Weights of a small multi-label audio tagger.
Model: norm layernorm_no_bias, layers 8.
Rows from block 2, named by matrix and row number. Rows with one number belong to one neuron. Each number is 500 + 40 x the weight over the matrix's rms, rounded and kept within 0 to 999. All counts start at 0. Numbers have three digits each.
# fc1: MLP up (model.blocks.2.mlp.fc1.weight, 640x160), inputs 0-159
# fc2: MLP down (model.blocks.2.mlp.fc2.weight, 160x640, transposed), outputs 0-159
fc1.127:508527497437552459510490482498549523567504447436480424477520549590488514531527568492499391431535497506529552495453453494445503407481524378520459441467597454554587503516530421489523530451419551497523536509385519506482471496477516468482527501447486434515518532499497511540498571484492496487596485526470551545558497600495521484504529430476456488430480468480518435501566546549489471528461532579510415510468554505585504519498456576480484494522532522522474559571598536572469522496514602
fc2.127:429526576584533548474577611416539520563519454559514423510494507412501440567514409444496473511532467514420457556526465450483515497410490525522411549434524498483573470572480509514451465576559425459515433520412501587509442480507599474571528532559478557529480539556528494530505565497398560502529467496528528479525480562546528440524398515498441587525556412475496464557387493561457530521537468576538501457450489439537516463576496501504499489571614525545539410496400589485478510502447455
fc1.128:417516537574423483543480481461489490470498448491503532474475478487454469475519415353537515548483474504552509591482552482484468498504551491517504514502523512509498446537467532507501463495507468539517527496450477424486463479508490579446498439548567501482492579505555424458412546514515509468595550484520451500512517556493511465531560466486563489441586498447489514500452447484464457479495493521486448498516472547496505595474523534473502508571489525543519506500512468503594548539488517
fc2.128:530475502433572539489456532512533539514468464491514502473537450446502553440483511546499539488469492597503480541513461514442523500473387479423519483536519474444496440531499560459511490499533412523532563506599497501475500519589549566490518546520443448506541481559553505529487536509495508560459464504563506513453490475465484580521454455479509587491498443476529566569524523493568510464500454448524512506543471558494482479463572524480516457512550520500553523527537512546501477541484444
fc1.129:516499553473509458558466439508413480511520453523541483510544503479525484439514498476509523532545504437478544623422515582433462479557612491516529496466505474511484409551500429509549487480434522478472515487490501514477485465538449525539486445487499469492480496424499569470474538474499584523544519454480504420483519539520577440625597518451532537489512403517463536546428511536530470508521495433521483467423547489563475559516483531510501528563553485557507484517562423486471461503510526
fc2.129:451569462589524577528497532531495481542464443496403485499512433494492495493452577487528469505542467579503531524464407519488464502528417515438445463463477578384498513512527490551463484485482500463546437444537547457510527482489529566505475476470484449490491487485525507469555491547512506499478555477508518555501490549523476473544507519514544424521453440529464475521540563416514508568517478541509516478480491482434512485503547512454504497487525518546429507505571468417530545516500524
fc1.130:540469559539481495490474422510485522584483492468525480530473505556492469533528480491507513509519537509555459493553472503446470450522519472495472445533494481524496472513468508568544548547485480479450492474497537558504514472598548527493499442512476489498466428516498574593484561461553509504532437459497495504499490495518540494549495506522515462511496466451516489571455423478455519518483487486488448499453484544513464478403495511533485432577483526511531542575556514501526470506487475
fc2.130:466455469463510482505500537446528500382529489453536528512497465514486502564525458502514448489468516502496512477533550521494504504551437494560536462472479478528418452466518439542470445501538521496530491571465539528483476516469393512527426519527555389464563528513539480567478533540542502512505485513529419473434520434549484505474527456494511502468526456492533509455474527433493515546477512499485440466489586475537503450478498515478471525526464463531577455507546470502489503428560538
fc1.131:500462571469559595540475512550526515429411522479430447496515566534471535533521400457491506561515470470475529543463522528527405441443497499442489501530546498479544529499452522526568475538464545512485497502444411472442587494483466517495506423491570491508527451442544532534502527493559505464508491514524546490491431539561610509526476467553522506494471507462501493535455480471408536510527553530434467490476558500484515490476567454508539480520525478536489556535493477493521511476482495
fc2.131:518462534470491549566551540536561478458466563499526558510506551514480538527552453527484536513448492437459481499503522502537509477499443504473565516513507449616467474502442548477498492507541562582458479511512570513448523551511481524538492541566497461438559495480528436522534449496512502524490459475496500520515526511508465473482530491520492529543489598548492446516472542526496528519500529444475527504542523510575503540553558571519533442527490549516480483648558543541507468518554505
fc1.132:466471468418485473488534409501536551540498526450543515478489525466495528532486576405524501513473519482465505519473516535553389493480465460401399496581514516539470488505513489461576449487506492603572496495496416460553516456487492582506552497510533470508516523489487510579505571540599478493517455537511467506469410446526459485550492525484548491486505488419522531518491527502534503452471498496432484532482464496528549467455491510524441480462515517459530496511549516562497458456530542
fc2.132:478527520430466498525518490571498455487509395508509481520499487516498537520513460490509488465451523527411516513417489488529497457554503476436471551425490421467463510537554428530505474494508470533505506458518457526516464464569465511523493541507471536512480542546481480535532510517437542521516458482506461485541499414509585442478488514518548536529514461485487430474507485487479591445497474539478546543470545509531488505571540495476466490591529494525481521491509499451440460506521511
fc1.133:443438529424530516551463442504501515531522443491509413457520527540515472459479451470505472454534546567457526484465478552529476515488557479419464466527478449499565509511529455506469527507364497491530444501509468516474580521529540509501482477505556520457559541469489500531423451492517528421478516517497567499464452531554573417534534497495507528491458471547483511555484511529465487440520414487427506502429474551565529542512476473531495510506459516438531497516526465482459496476592525
fc2.133:472453487540546478491506581444501534476498494454453502541555492456504600546474461534468492508494512537518544609462519491523476534482456500474468499479539515459538530469465520596526560475519439510444468503524503560469512515451487470531493433538417485504449565516463504425453518459508577483499516432458478509481473581491473452510473466520503465536539497496519510475415528477481535435457505449512540484571533462480518525503560540468475497504517520524477466445425508466542496499529508
fc1.134:482474499456499530497512472499500531508484455512436517457539501514521502524482434453504467478514511489551498527521422559470511482508488472532526572453521531454484508476523415419483581508472502529486484560486563500486562527574488524490492484449526525522561526446529451489461485427530524510510455512488543536516429487476462531485573503495522504518533501489483478553497491491493508507481498474446566525450536507452508560466511533487499598519460467577454535538494493512471515502475534
fc2.134:468474501479501461595476513537494534500537463468494464534517560449520504450516483552455511534542520432451512501492525497447508549492489370463537523462506485451423459531498576483548579478489503485472476510433481535510504512517467569427488452479567533437462512508508557501502436601507487446478508517438464515508506504490492519507491570406479518511498540449521470502555459501536560449507520424480533476528448428540426560531491467506452466541478501500496495521491555549576522417490537
fc1.135:476485504465491476501503530476504516571520432544546456476487511499510429540554444511573508466525526543521479464484429497501414516515428602490543545488527509477515511469554430511499531557459482511460501523469491579514556563502570526536483487526511539478521501369526516468401524497543482459539472519514543582548516478496622459479560498529451471529470455520478488536494511533454484536476471483529516452516459512493537508460487478501485522528446490388492521467542423479502419454542486
fc2.135:506498487440483580435490489563593501522570492506439541454492469457424532544446513456457453566477509546503530547487492516543538441530486586495513481491467523498470502472568495496506489483493454555506526466442497540505538447505508533494452467515403523549541518569471530430554473432404516463520470581499516508521517458435460548533459533433494476479500518553554531540472519431520556452461476491549550523505473410527487470437513541487487501489442489544500499483451518484547496495524472
fc1.136:455531471522548519536492381492512451530531482540499432494552515565507518505542486443489516487526523591490483484548484525497478432500529449489509516459536459474430592445507572494471582548467593554463485486484525451477504533564459505581506553399479424467500442517568546552507500475586565411549541556524459506482533508565515490492491500565575513485471424466487453603473508422454518385464440498519488486531473456513499541458488463512517508537437459499441470508521458541494478541511464
fc2.136:549538601550551617458573446482481499525472532450513540548468499486504555528453402501555537509541506495502498512486507457480516514461472534476530496455446491548505558493492490502468564508465564533475524486522477535441504416506507476592502493453545579509465453511518454478462451463473556532582507424463556468554524480442467519514597554526535506516521518492522469499456535584461574480496527447508526495511576530512489461538516480481481434466622502482560496492569439422490489454462416
fc1.137:508528505425494545529455561467529540514546504512452427531493492580504463411507504505480418568462469519505488495490521452510502537491531481541520511519504549580454426476502441492485538529460478487493414501500563521428520541507542499526426519426523445460445504499542437579486505517504631458503545581480476446479544481565482499526543490519556527473494455438488408521465477533447485477440500516471477487522474497525537577484512446455519504461445542502425509553508522520497421489555524
fc2.137:501493507515530479534499464506483492544497505420515477441566494488510529505552548474460500506506532560502507495478587541501510518481580488482472517485424458508568464483411440488545532489417449545488476538471478479522557493559503553559486475518431511433580590527541499509517518512518535514461445485427465542472434457575532469460458475486549466494512519554480563562546478498490506468407459531503552473500460531423536477504543515495513511490481460467480530518531465473528547485531482
fc1.138:435479467535510509499500446513458556546518538508468491458484527499497521561508477455534553464483516470554458544582454509453421452537581557448460489469506438596443507479542514470509546559520508546467488500485520497481490501532521480546487444393477503488500538450494476501487570503563555465541530538582541564455533437500402499558503563454530465593516391444495424482554513485483521493471537493515467508464458507512452525439513456486482474408482526543493518486587479584565453485574563
fc2.138:508570572486565463535457492477487457407606441483483458494454508502472535529508526495569521542443497565457476523462464493489450467515526539497485513502504499400486565526487451502467503553522584502563541548539443407499493449434445546583463514528456537440469467565477488469464458525470473516545504513445524520487531522484531530482528422424434517481524434523436553556475550487466447451518472620484474465546547513533554485525497514527546479557495479514497529483556477453469466492458546
fc1.139:517449560469455488534484527477454505564492442505534493448451544534521456519527514453485482558486484502436460534506544510480485527488590475464471476494517527493493510515507459497453531538476523499529533543475516424492442571501543560454508506453518552473530545425521511487468491437471504514561584543566524516440487514502519414518535475435455511521541505524475505520530473489461479526514435499465455459482546568504540491459489510560512500419434565500457516463466495554545460503483458
fc2.139:536492489447538524542505459497492520534472509497475496536438457470578454504490469552476448546452491618521506525448480495515512502542453447519556456473492486487503464495500470491545578456567466515511502518534463428376431493462519509473469529511458528458430525525534463496488523478511515498538466527454533524434502520462423528477462482498490465453533505441476543517485553527466520477558490505480545484511452466503594525472485512568507486517514537550500465523539460485507384508556522
fc1.140:436507531431490527467476484417494500526522502553503575451531530458435515533543521521486468482572528541509499496510453454494516495552517487531433542529505445547469592509482421478507519554523526500515505439470517510516477470542556502521450503532494501486476466468509484521549552490524522454468521512553593538533444445508605449426526577516447496563402506489483507476460466506501408480502475453510453487442506535606442484526423428512553491542521544542444479504470443463473502549463479
fc2.140:479457477436457461444535439501515503518493506440516425486497497484514527439524491519548571429557479536519508535507547479436507479514513517439505500479469407429550530522486569635458483568547487441469515462498558559474498471524485443508450520484521499517513497519429505579512554507481503525540524488538505451600498533504545515519517467525475478492473424474465536504502495502522466533570528535590535498482534433457504546506519505566439511503482512564532457530488442465489464535443477
fc1.141:467481543455504508558554502509529559523492471502558520560458516563526467500442442427547496477472521495512550457493443509494459491512492467538469525543569479581515506473501524572463613538518526501513496518469446487482493528522478550488534491456541551525441504466538493521466471555575502438449588510459456529486460443519541445477509573469555519536467518385483515503527498500380470460426444544427474516484517493577494509464449448464527484517479517464452490516476431509518498476520610
fc2.141:543516500550564525561509464492447508487454524481438502479487491471529464475483500510494473548477482573484473512483456501467445484505476546466497549571533496409509525475500551496511530435529531500483538490470425486503511589413461486559502513399541483523517467510460523497517548493471537515510548471493530486474497518404493471525493529481468505450521459525509507536497470521506455520488442489483495434528495474502535462561504494444444569528451507502483469442451586516468492564478496
fc1.142:514502517504489497580488538531488497502445493508518462453479537538514504450482509496529557483547495483473517485463470509437461511527513511454530529504523389555505552462431512480490466607448548490606446521517488548472588557498453515557472506494431431428478405487564563515494493544495534500462532589484442482411492442483474466560567553514493489579440415459544511572476466502435510476495434517407510429507517543516413483463517543511513530486473512463525580455499506503495513553476464
fc2.142:482518508494353513563530506487497473486494455516445535542480505489544529495570571518524514485400483521514458531530541622484551504554481505564495508481511346484573550458465427484469500494428504555480521496523542432491483536463523535533523451471465461540521488556576536516506570534457502535493519509540493529485557478481449560534566477421432521452532432595515531463449439581555356484390428551553437419549442465557498528528483499521579476496436582503519524476547574520498477533428510
fc1.143:517539503512514443502427545435472539508542490466520503506501532456469482531516534471482468442488565543521519562477448510537416507505508483499477481545543513492477569450557459516545488488495527510598442487495449467532445574455455611479535518473540526516480588425546404506504476479486508471497548506524494532436480551488514482427576582531480510531454474453456476479519483547440369545510494594499520465417441497514535516441499427540428516485526450510473536439498454482550504593543488
fc2.143:492390597430492574546486469432478577543495479567543490492557542554509496490504530483514493545525452513446476510515514449589513463446562499557569513491451453543512521499434517436511491515563528526513503586476448480482567587527549546456544516471544524425465491505493482535557598541548532396544469472445565507467496463505469553452488474485576522500542517464499531535477513482518511497445522513511509492527551442419525475441487487437519448512525556589528523449539483501501485427473520
fc1.144:491476523460472440519477512489431595484486506437554510430500558522474573469542505482485453478558572526484443545499495441448536461468459474503503579493538499417559488560519496521473537572524480482515494487413532459551459558534396571467501473562431484550471479516587509517465437515521502497563512547510490520425565583492461443574489482465524468488558462469545484485501447596513474542547503515483479521431470498510471479470464465473484565479427496468470485475582471561582526548547490
fc2.144:496522460522481575429500555564470524426530493449470500535501580534577484494545518492457495487497474492477435509543547526530537570535503525475462459460587605516381462379469555510518505462511543617521589549525496507586497486476433437527498521472508493441450547543506531526585496513515523504513550433471531478460431509420463492430536525578524524456563427544551531481465534517527515594451482608448435484518513411522512546516482579530542452510551420446506452445499500476477496447456508
fc1.145:517430453468411503588486433458529459433526550477463565488573534498494518488503563524478520336566478484484515497411429513507476435517545488520469514509493383528478473421506478494447515500453456585571438465499561522517591575493542533526466474483458429487497477518594483492454472520514534502493469497533557528519534482550464521461504452489566616461516437502440468576490494523500502455487501497467431484492500542502515476535484526501555502484519599464546494495588387530544464484514523
fc2.145:557480575530482566577576527469556490499477507538483451565529509542486525570498473479577557537508503537449460507449518461604474538515557465537504431547519497436560570539517477557474571501502523443554506481474514475517504485488495490500461560502507528493532514429552438490494466483497539528524536548544524527517503506457449488562548496482509496550454490524509525507522554564462509471476458475597652514588557522443453558474504552475446490453559411502498499522574392446540496481417509
fc1.146:464511512502473496519421492462494478548467482603462473521504482507485486500575475497490503390431483522528483493537545491517536502558532440516488495489530519516510464490531431508542486469418470471504485526518499466520386578498543558493524534472467511511487474553516501524517480495520503521502519467531453507498558458515527464494504494583412528506462513485487522497516510534521448486523453493543476486444540531539499540502504489478528523511502544540506529487486415432489562517484493
fc2.146:502508499521509526479464506433499523476439531337501518469506487557456475480526484503437527432394504444488508503467457447542538468464484519535470483475450467424494519538487505431518475568490475479532549503520498445499560410470490498513460496536497501510476518497506498494468446461482563555514543485496525470529504488510422494479467540453448522527492460435518512520480480513531467521535488484559508510501411474490537540519514476515427420526522522522567512461505417548477486525515492
fc1.147:439487519442552563550555492447469508473480526518476434537447525534499407498498572508556491421462532543482530525445525489413454477460559453421500532437497474533571461504523447501549533529497502504474543541497547465400505490531471492539526420474485443523493504490491572524448463476586538480533444513506541513486551526485539452575525555518419502552526457477494504487441477516488517571579502545488494561449571536553457464471488541452470544510478468534460563472539541544503473505494536
fc2.147:505478526556580437493512553478549450506513439465489456487501557463509560559451488434457523567591503533552472441488429490465491579477526454490563575463513418527493509553441481484488534546484546470529512512541453547437512526517494561498523408527480499487497494486490457481553504554520419489512532520487503513489547523487609448515579400492486444578506491505498535473512485523531510509480503528483531550452523452518545554465481563588505421456503493523587456492485539518512512607525607
fc1.148:481476494475498528547489524429536493465544481516476437522470541469482505536548529489461515447530524525533447492519460581534490491546471576493475522559494516476470504489491483435519493497492484516587526534484405479455460537484456535508495585499508440521523564483546539500415561539483525463487544547520493525432425513467488508515493482556474524490521488518483490486506507469449478481412563495535499510483513484537487518540491544501466490547422460460516548496523472509462459488481504
fc2.148:546601529496425525508565530511491465465561511443482522539591538583493522488476509446481442525492547512480539467489483531530535477541492544492496490460522458548446422492456497453507484494474408523468471528537511514457394510501498514503553574483562519494480532461490491537576472492495537432496512488506475517508545519485508498471496549485506467522488560539501488477515478465488554561535507448499518492511462474494443442512546468495482539457479497494509501504482458535488560516505468
fc1.149:492489530522479529479488504514417457477472501474515469502531512563557492473526506422534469468474546474493492556457476542465536460466543476500445530461501407521477500517484441497470439466508528553499488464490503517467527528502525486542486506459583506435601567421501522507466518483537519515527528553488452501503485440546443508512542527570529467533520498456467440574441504555543479430418450545464496538476527494477497586452491505494493478451520530554458474505520476477506509520507574
fc2.149:457454559503561484419470465504518550460464490524528439523442595437483431515560458489500459498472481444528482480518498499513463468554491523508447525499525488501432504456477524503453498489550543543576575470496555475511508451549437534462467520556479470486438519496513540565471500508463479443457422552447508535554493491454468563497494516437482478504559451439488454543493465466448483479513533537452537552473475498545499509540488479497527489478521513497487493484510476437476469491446488
fc1.150:451513522486535502440489511445538516555515483495503470496567540507474467595479506533436468462558526481565520557465411587533508502518540591440441526482443548534518463483493506494530588473432496516538451543450437527475550526497447578502566437420443516466504541512536542501432487490483502470529448443501405534540508548459581443495519573514534505507429449407467519487488523550445441510503460459490488496468478503582494479490504488536409476464525532614478533608500462487532535492536494
fc2.150:500514477475508493449532550444496462527464476481478538528533457506524535473519445562595509519525471466488506524469592482475568519447527556504498525479527487586539567506530465498441510535511509518471423458523461447607481529490467473456470465487542528457516551503540537493411505447520479443491569504539525455539546511429518543467503555535518505458493485552483551526499543450502502477509500463492473486433452469516453514490524454504503484466539523477528550530490481526438476529480494
fc1.151:419473488503499531473484535479486484470525434490516530517507477456532484506539520406584451491472479486523518520525467553504509513458495508510506533469509541519536512461483541492519458520450409494540493537415453509482489516470514550497498530481502474492452528468532488449438493568492549492543484566480477486458557491480474526555531474540537482568560474469432548545481513545507487544449576523543520459483538471463488520480407487509509579547462521521452517433477500598497541515499554
fc2.151:509514476510518452508481506427498480556496441454500570458527521494550485523499540498457487484468546490513513461440525481474544518484494479544484495511492506560477465482478530520436504535449530545482417516524629600511529521504591529590509601410586516493499511564540550570490493463489502483452512394496483487480483579513627511455530504585537481508451530543481486493504481517457455509464474477410491494466556456452513555586515480480502544501472501521547500520544459457543534563529489
fc1.152:501475529546557565559469476397472497524567548433522504532436553547479480482485482411558561424440514548495592483461486475484465406519564497488388520475536472557504462565534512513486515582508495468468492436480484554536497538554535548473465491491460428540534583500499493518479528509550506522552483481462442551477521510500507415478543506486453458560566501452442537530458485573495449522445507514461500515541453576562517569437494580447412488472480491439464577415618477516502458564525473
fc2.152:454405471513489494509499515496509565516555524489486475455526523442463474415425514556501486450512488568504569496444531543462481520526481496475536538549557494525464470462495554471514520437462441506498561472452545510528568589518567490456498379507539461485520504442488480560586526427476560504545530527529492443471484568590516460533475517494484527500514501466512486501459434395497586517477523409458511481514476512539398465498442460514500501459512516491514528564458490528534525476439491
fc1.153:460501485503520569539457533454555541491497483549518510552463548579513504507503532474516486494523526562557496472523466458479485459475515498469433542468498488566496481472439466502528555538441502552526554442410552502517498516470508554554483411574476510449500478557514448545520497536500509469513527505458544548568513533484473483505509589488488510471371495467407414471452476528477462524489531500477524513543598464546538523512489391451466524532515522425472546488470421491560501509454446
fc2.153:498522491538557472516457557484475500499479482495470480442477469568535518532482520532536559556472489440523516507537538453506531541514575530488464478431506494442529462510559484533561534453469509478542520463453482492492529452516495502507554511578492510431473518466476478563513414436513519540545506526496477515466519473540491471471534506443506544507521485473497505484470561523503425515533456536519523541499551479522531471539474441558523476526537499522430445498507462482527437443446558
fc1.154:410496558497473421510532500539438462511472432512470463459466525552434532458581476469488472502514509506461540544488525529438508508493596451487529504473488488499526585529480499479465488550459473500526513437493540442531529501441505438471516473414546481476516515524512525479450554561555526476528501478529478444497506424488503466517558459482525574512510511526499510471423498478468509534503459449520472502435483573565440469494432523544498497590533526531454523514512549554515549554499520
fc2.154:488460494490481443505465441513461430494515511569529532442537465482465506550476483531504480451504508536524531433476522538458478508467488545520483536518489570483561483620483490480534499540479476486485456565540439417499497466489490544476489421479519453487565507531592578554513483457550534474579526502497431445552498464626502492595425519537555524486510465519497499525490501468445504421518448510573495533513540502521545516521514458457486519473536531479495487487418533523490487498468489
fc1.155:519475469507498517499514514542418569542429495455449553488542491473432540507490498510543489549516501528413492532456445481463497513512527487498558473481556509473549509473448465482559429537520520483590369509450530492524566476466502495493569539490470500475570543392515555526451524464533528474486469501495466498496511598474536471512537468538494535584474496489557442512516463487528448445496560466494488440509542557515512486471436525482524487531405464572519569505484506529518483534478448
fc2.155:506531514530437417477459372532542483432489566495601522468500546535509517473454490501512470497511426551537459526614493477509446539470578534528505498564489482524498546480438519550501451556563521454462518501428421504545549562486411507515458468504505539537485494492478542499478504517431511523537532542478542552478487575459497515528499502507533470531533486477510528537541491537488468471536547496497531459551468519554510529478477470396561459498491485505514492439466548488469499563441488
fc1.156:537483473521516526477461544416537523449509420489452511492422510518518504550505461455519497498502548566523476538536438541528499549489452527525537572579556524480536505518467525559537480476484514498545511509496462450508487489501512487491496443486465508513478496461496542450443477589527494490529418509526528597502510539504544525495532497540461470450392460503432442515513451526490462487496479531446529474508457554495532508476438518498455506466427481475504530420515473551609477535517442
fc2.156:514538494546501461508465645446523421505515463543531582469497483547498506515535576507538425492512520498501431498478459539581548584512607529516552464534533555480443556476546488459457515517520546546492504444550487487525459459502453490535483500505514529523502522508557521530568467468464445497528624501491522516541640481554508540504448487522499520534501463619493501459475528492486481544505549593438612538515458571473478491484476494492528490482558528533508546562548487459374504505517562
fc1.157:568454481501503450617489523517502532552456517474466481497443562570505506531514476459542500491537560528546529530545517473483467476496542560477492536507565457507570511454446407498506481571490514494556480415486416507470540476535455488595530541437497517523521449397515463507501465552430554489545464498480479461506452416462500553527529510484510489509460470502521498563509397513451497447495480480522397456492520473530488536513530507467498472520458526519493570423488442538504470512496454
fc2.157:513463546438410553508542452496510491476520501515498572493514526481501489525538478508520489440544503455542459528501474498563499525468551498496493487523459494548515501451429472513523484480496486484491520487498542562570493514427502480501504528520532535507427444513495532533429544498442484502511509425527534480507501574450538548536550464498534532547466513500530501508590562459500503486463466515516464547414523527479423497469445513519517482481504548504483509487522477489497501531510465
fc1.158:540506533481511551502490516531475474474496453548491489511488495472426493569469518472524510454538509538432472586554454518484489521491519519453506489464499521500528481506547459521530472507473524496500533443442384527469494503506500515498530439517429463447496494521541522482451582510500505514484534491548519414509531535552570498553502546505514509515509476491470453481552469531476529473480580460559543407488534457503536508448411503535545541529447444447460572554523477539529488498473480
fc2.158:514549475535521440566504463497549507558509512470492446485506556484484494482517446522468591520525559523474469552517498536527458517481571441571509581509442544477416451506433545536523507516567543520569501499452504488498478529537494561497498494511593524455519482511495526481522471533546520463459486537438464431499457454468548461450469541528468509533444525482500488468502478511500473505441583454461559548479464508511495499546459534437545504576520509531416525446470417540450523493552499
fc1.159:512503453456601553490446486490492524587491472404468413511569491501394525543511505461509450480498474534584483510494485473507487474520505526475473536502498471497586480498447513463547526488432557526589506519403480570528544485528494479469464466481473574480503547450498528470439509483475568439519480512538511559501495578521490544549491447529491536431528490492491488490528429539511478549467534425514506467496557437514486533531485522427459457536468553476490594551496528559495449519501549
fc2.159:515482568530510564464487424550502507484467444492571485514527510479463435469529494459496492493581468546508524522530506571463563475509489453556467497514538567462555481495503507501484446532423473520441484522503480534557534498515507463506468468497515472581510537525537434428574474501473561535497487579504494492512461539485446482492445495539487513493489468502428542569443473501517438498530505503505537394475379506470566515503570501542502487456529507511520481492471544591439509486479521
fc1.160:512489567466458525512483557497516554422537474512479483464511500513473508518471467478567478473479516543473536527516485450510512462549492563451501598529572508558483487473520493503491532518490470510508472509415488518538486500527551460430483497441491483551434546495562485590475534529465493505493502519462562508491548495521469505508489519507475599463498475457533457491565495484497461512561520473536527438500421457581521506497488456397475489495488467481465496502513457453471449552532493
fc2.160:502529461454489505507467538514522533480574539484536461474490474538533493508523530492506516496494504507502513475462539480555488562533511534519505495500460523433530576599499517417572557529507484489498468525496519518560537472481501497570565488584454524469556540471463485520514546536513505496559449500546526525525483479541503534470490501462486531548472545457534506576504504498582475459551469488488532478489534448540500507517522550586483459513532539588516570516470461550537542430482486
fc1.161:498550520489455495565518475531485502568458497503471485467478573527508559472510535472558485543519540490492491590514531469511404436514493538449396493545510497605477479453449429466510490502489478588547435490509521534460527454521395469510536550495464468507530513451478541571534489499445558495585477551498446586463469573440493476488470531495477484529469500478530480506505499549515501547460480529451451481506519426562498487514513503516509447483491466492437562520464473527522512572532451
fc2.161:515501477459488471493467500523563469439493536523512523540463541530521511486447471492483508517488490500523498530477504519552526536508564458574472496534457516455569489524523462497542533508456468499482496468460437516485539457519543497442489467411458530550479411522492482539480593474503451564466577516591477499515555537520467513584446494548570540534475545534531535476533497503538541502497544507542543522487579474519457462485472449482480570508488514488441525536489517514523525485414472
fc1.162:479535531496535533548483487458479449537529507528540518537479482538515451526499491518460505566458491536490496473473463502507449477474504552518482544492503511548462521549445502556513521496464518476498518485435522509478603493433515595464598399521495480420532542513543572475521482539480549412538529513486578508467447434525594442480526554578455539478499506433431440557537453517492491570493426468395484491389568485562518488481489478519506558514504490422463520570497450526499515561487471
fc2.162:564454509466500444485490527437448492495478515396436494469511438450529576461530473566554495492471456486443513506501555577475553537479516536547461474462489473464509556438500496536486494550524503468576476523502555479485464525479466479555432502517488545492518520488497563503533471438524518512543502540550494480472507461469471474482493456501445527489462535493500514511463506460491470554472518529529508486490483524512494498538521469470509516490582518552547461572541544481553499506532515
fc1.163:512516479488549486543489567493452486512518490449497522419509533591513499500426416464474441555470524550482490475450469466437490521487526505504498481510467481568478555563440510560499519501490509488499487456494498491447548503516531504429507495482513495536527526401476477495480520494516537533547528510481504548531476489520570469463549497512469487521517500512506492534545547454523509473495425526451500522495459517504554549484488466501503535470488424462500465555464493502499528536503544
fc2.163:548525443475505445505512495484533490534550559524516472519593547552459534555543431468457544494467475549567537501523533528476493526522463507558543497508491502489504474510500563476464466501540470479469515529496517446545514496493514509454497552530482536451476482504446510492465471513509503513518459539482502481531548442491457501497514443507474475516454530469491538530475460476575491550476553521459491568483513517505477536494515552528510548505524542507470546461563502499434452532449552
fc1.164:488455553457506511445477445464439565460471548563520453484446521463489512547427486423624513462555491495522570565563446497412510500532541537524498502455549520490498511417492496455542504493538493527511552471517459549528542543536482575459550539490525518458444457435519541455463515448622550518538477562462484458460519586541471429484543552579554501544549440470520464460468500571477506486490566510473483540522496531491482529457417572449507535452401436478431525488541437503529549462512460
fc2.164:463525530524498529498480499461472471535508522464491504477508503538444556547536505555452539459530442518542529530541504619506430539491557499529445471480545528495499517434480443503510516490484510484538488434583511464480510540527389554458458464562528533411391542362558505523528444523497565578556455498487447531492467467472553425481450495450508502519518504507545547471442479458534406490486414507521523502515497498491556494495513489508502502454450508514463483408577459570440523529535526
fc1.165:478487482470569485475531491514495527506423475541494501507515498469531473527521439474502473526522544487553459578463407489540486463452456527426521567471569503451577516534513490497514470568487527515492506448460547479537531514503405489474509540464505530488553463532552454510466446494516515537468375444554502544569459488502518468475538531508470546499469408525399449514466438510435527513487525471480496456508505500453503576515530494494441572568506557531507540480523530523576506501514474
fc2.165:510468476478557491469518513529544476450518527445499455457479499514515543487479535523471504491580530557440545517488466459517548479537555416465563503521447500444503490558530560536457514534534497530435522499464545438572518514519506503533464498522513486502478502674384476498513471529480475486528513527494564492517564495438492510427495502493468510484438502489427488530542422495571534515505478473454536560468444442532472434517450421556472531458486452538519585487477478482510480517423558
fc1.166:464501532530479499497502465477513474552447473482540537454582508464484554453475530467502491493481469557451458475436515498521487524499565484474467511449483432604537469513478475501481486509466515538592454512488464485481459509479476526453480515569485580454576506443519524523536504529482485504485512520555464529513512534548474476487512562461459535477477480513464478485554479486532492486390491495480463518506474506615518566464486534481499501463520491561523499524532407469512465567559492
fc2.166:493509491539520546499452505496530503510491484518485428531530518494464464466475592464468497491542498468488537498478502438525477454519541476513503499481465473442488482550424494490544472506451555522523525435548475473475531498497546485544507550552481443516524472537518500551477534514447522529491452483491491507536497488498453471463460513475536560512566509527499530474487488503534511502558499536533436490466491464462497528516552551445465489584521485541488550491478420509491496546495518
fc1.167:468508486473519559591506554554466437490511427460555482459492494485508467465501457518530505445588514503475581533431493569510474520474506508481475515512545521503483493514443463495537451544474404467576497509499414497518540461473443552515501496545445461501489469468546492467476482459492511446489487525528498517457490433503503511559496538510547516503459484518504549552465439516515481478489502499471523510437518518524443553488384566485510513486529487490441503462482494547539514518455470
fc2.167:530486480485493439554545473534504427526567485594471521572515518505516542531521490499528525474575500501544537487500537531450490514527458511516531539489494459511534517580539456493460503479528470446485485517488559485509470431515544466475482487469485515485487497530587511505459530509500541539522499509489536499509500527560525457553577473542538542457473535532460532516514487522548525496519586451482437432523484559540494475573507484512530420482522473525472492524504458413500496514511458
fc1.168:531523539488454549582460463461494471506525488494456461485491503512503485570414503495519482451523490517455507578433531479432511484535648488517488504503438458516508535529530475517497557474510486436475533468453498487505525485532507535511496487520529477539453508435567520506537557540556538466492490458481513491512507481644501487489505488463500575498532515455506541500468502496547487545476537509496535487463480467515554566472524471435461484467462469477491478548593510473500432495498506
fc2.168:429498471511554555532487559473587481499529513535493466455508459537519573492470564499504495464518410493483465502542455512620509517465514483506486520454524459514459515548523463480510464535468507499471560485502569551492474500491468526510539503424517495546492541550487497479483524491482457438449495524483529493486589506544510519513506517511470546453497506505474527544560530493548462492494493550451550492516500612438525493519456520566516516542485510521504463495448510536452523505469468
fc1.169:479449472578571476549450468468490518507542496518482447494546540527512525437490534487489445412448543584453523505514502498490448497512483488546553525400457472454489507506488480529480524533433521518474474500510453564508465517551503449437477539542511574538507510473512518539467511468520513513476503463497468533470478570557501446473511460537559481510536473471501494581482504480517570506458470494482459506442513514542562551464460435503505514503507467469473569527542501446512451459562520
fc2.169:540486500482508512455502478527554499520478537499495521513513479484498497485523495537429435447482496297534509527501527462514464490527469494465470557540509522633485464519483521444519504458511526546549530500490557527525548510488530590515517514568490515509474530526488491506497447473482550517475484459501575430468542523513576479482437549511504572523501517491547485400527481519524568518517536470565557533529541478537458467497526498513498542554509555570469454513467478471560496495521456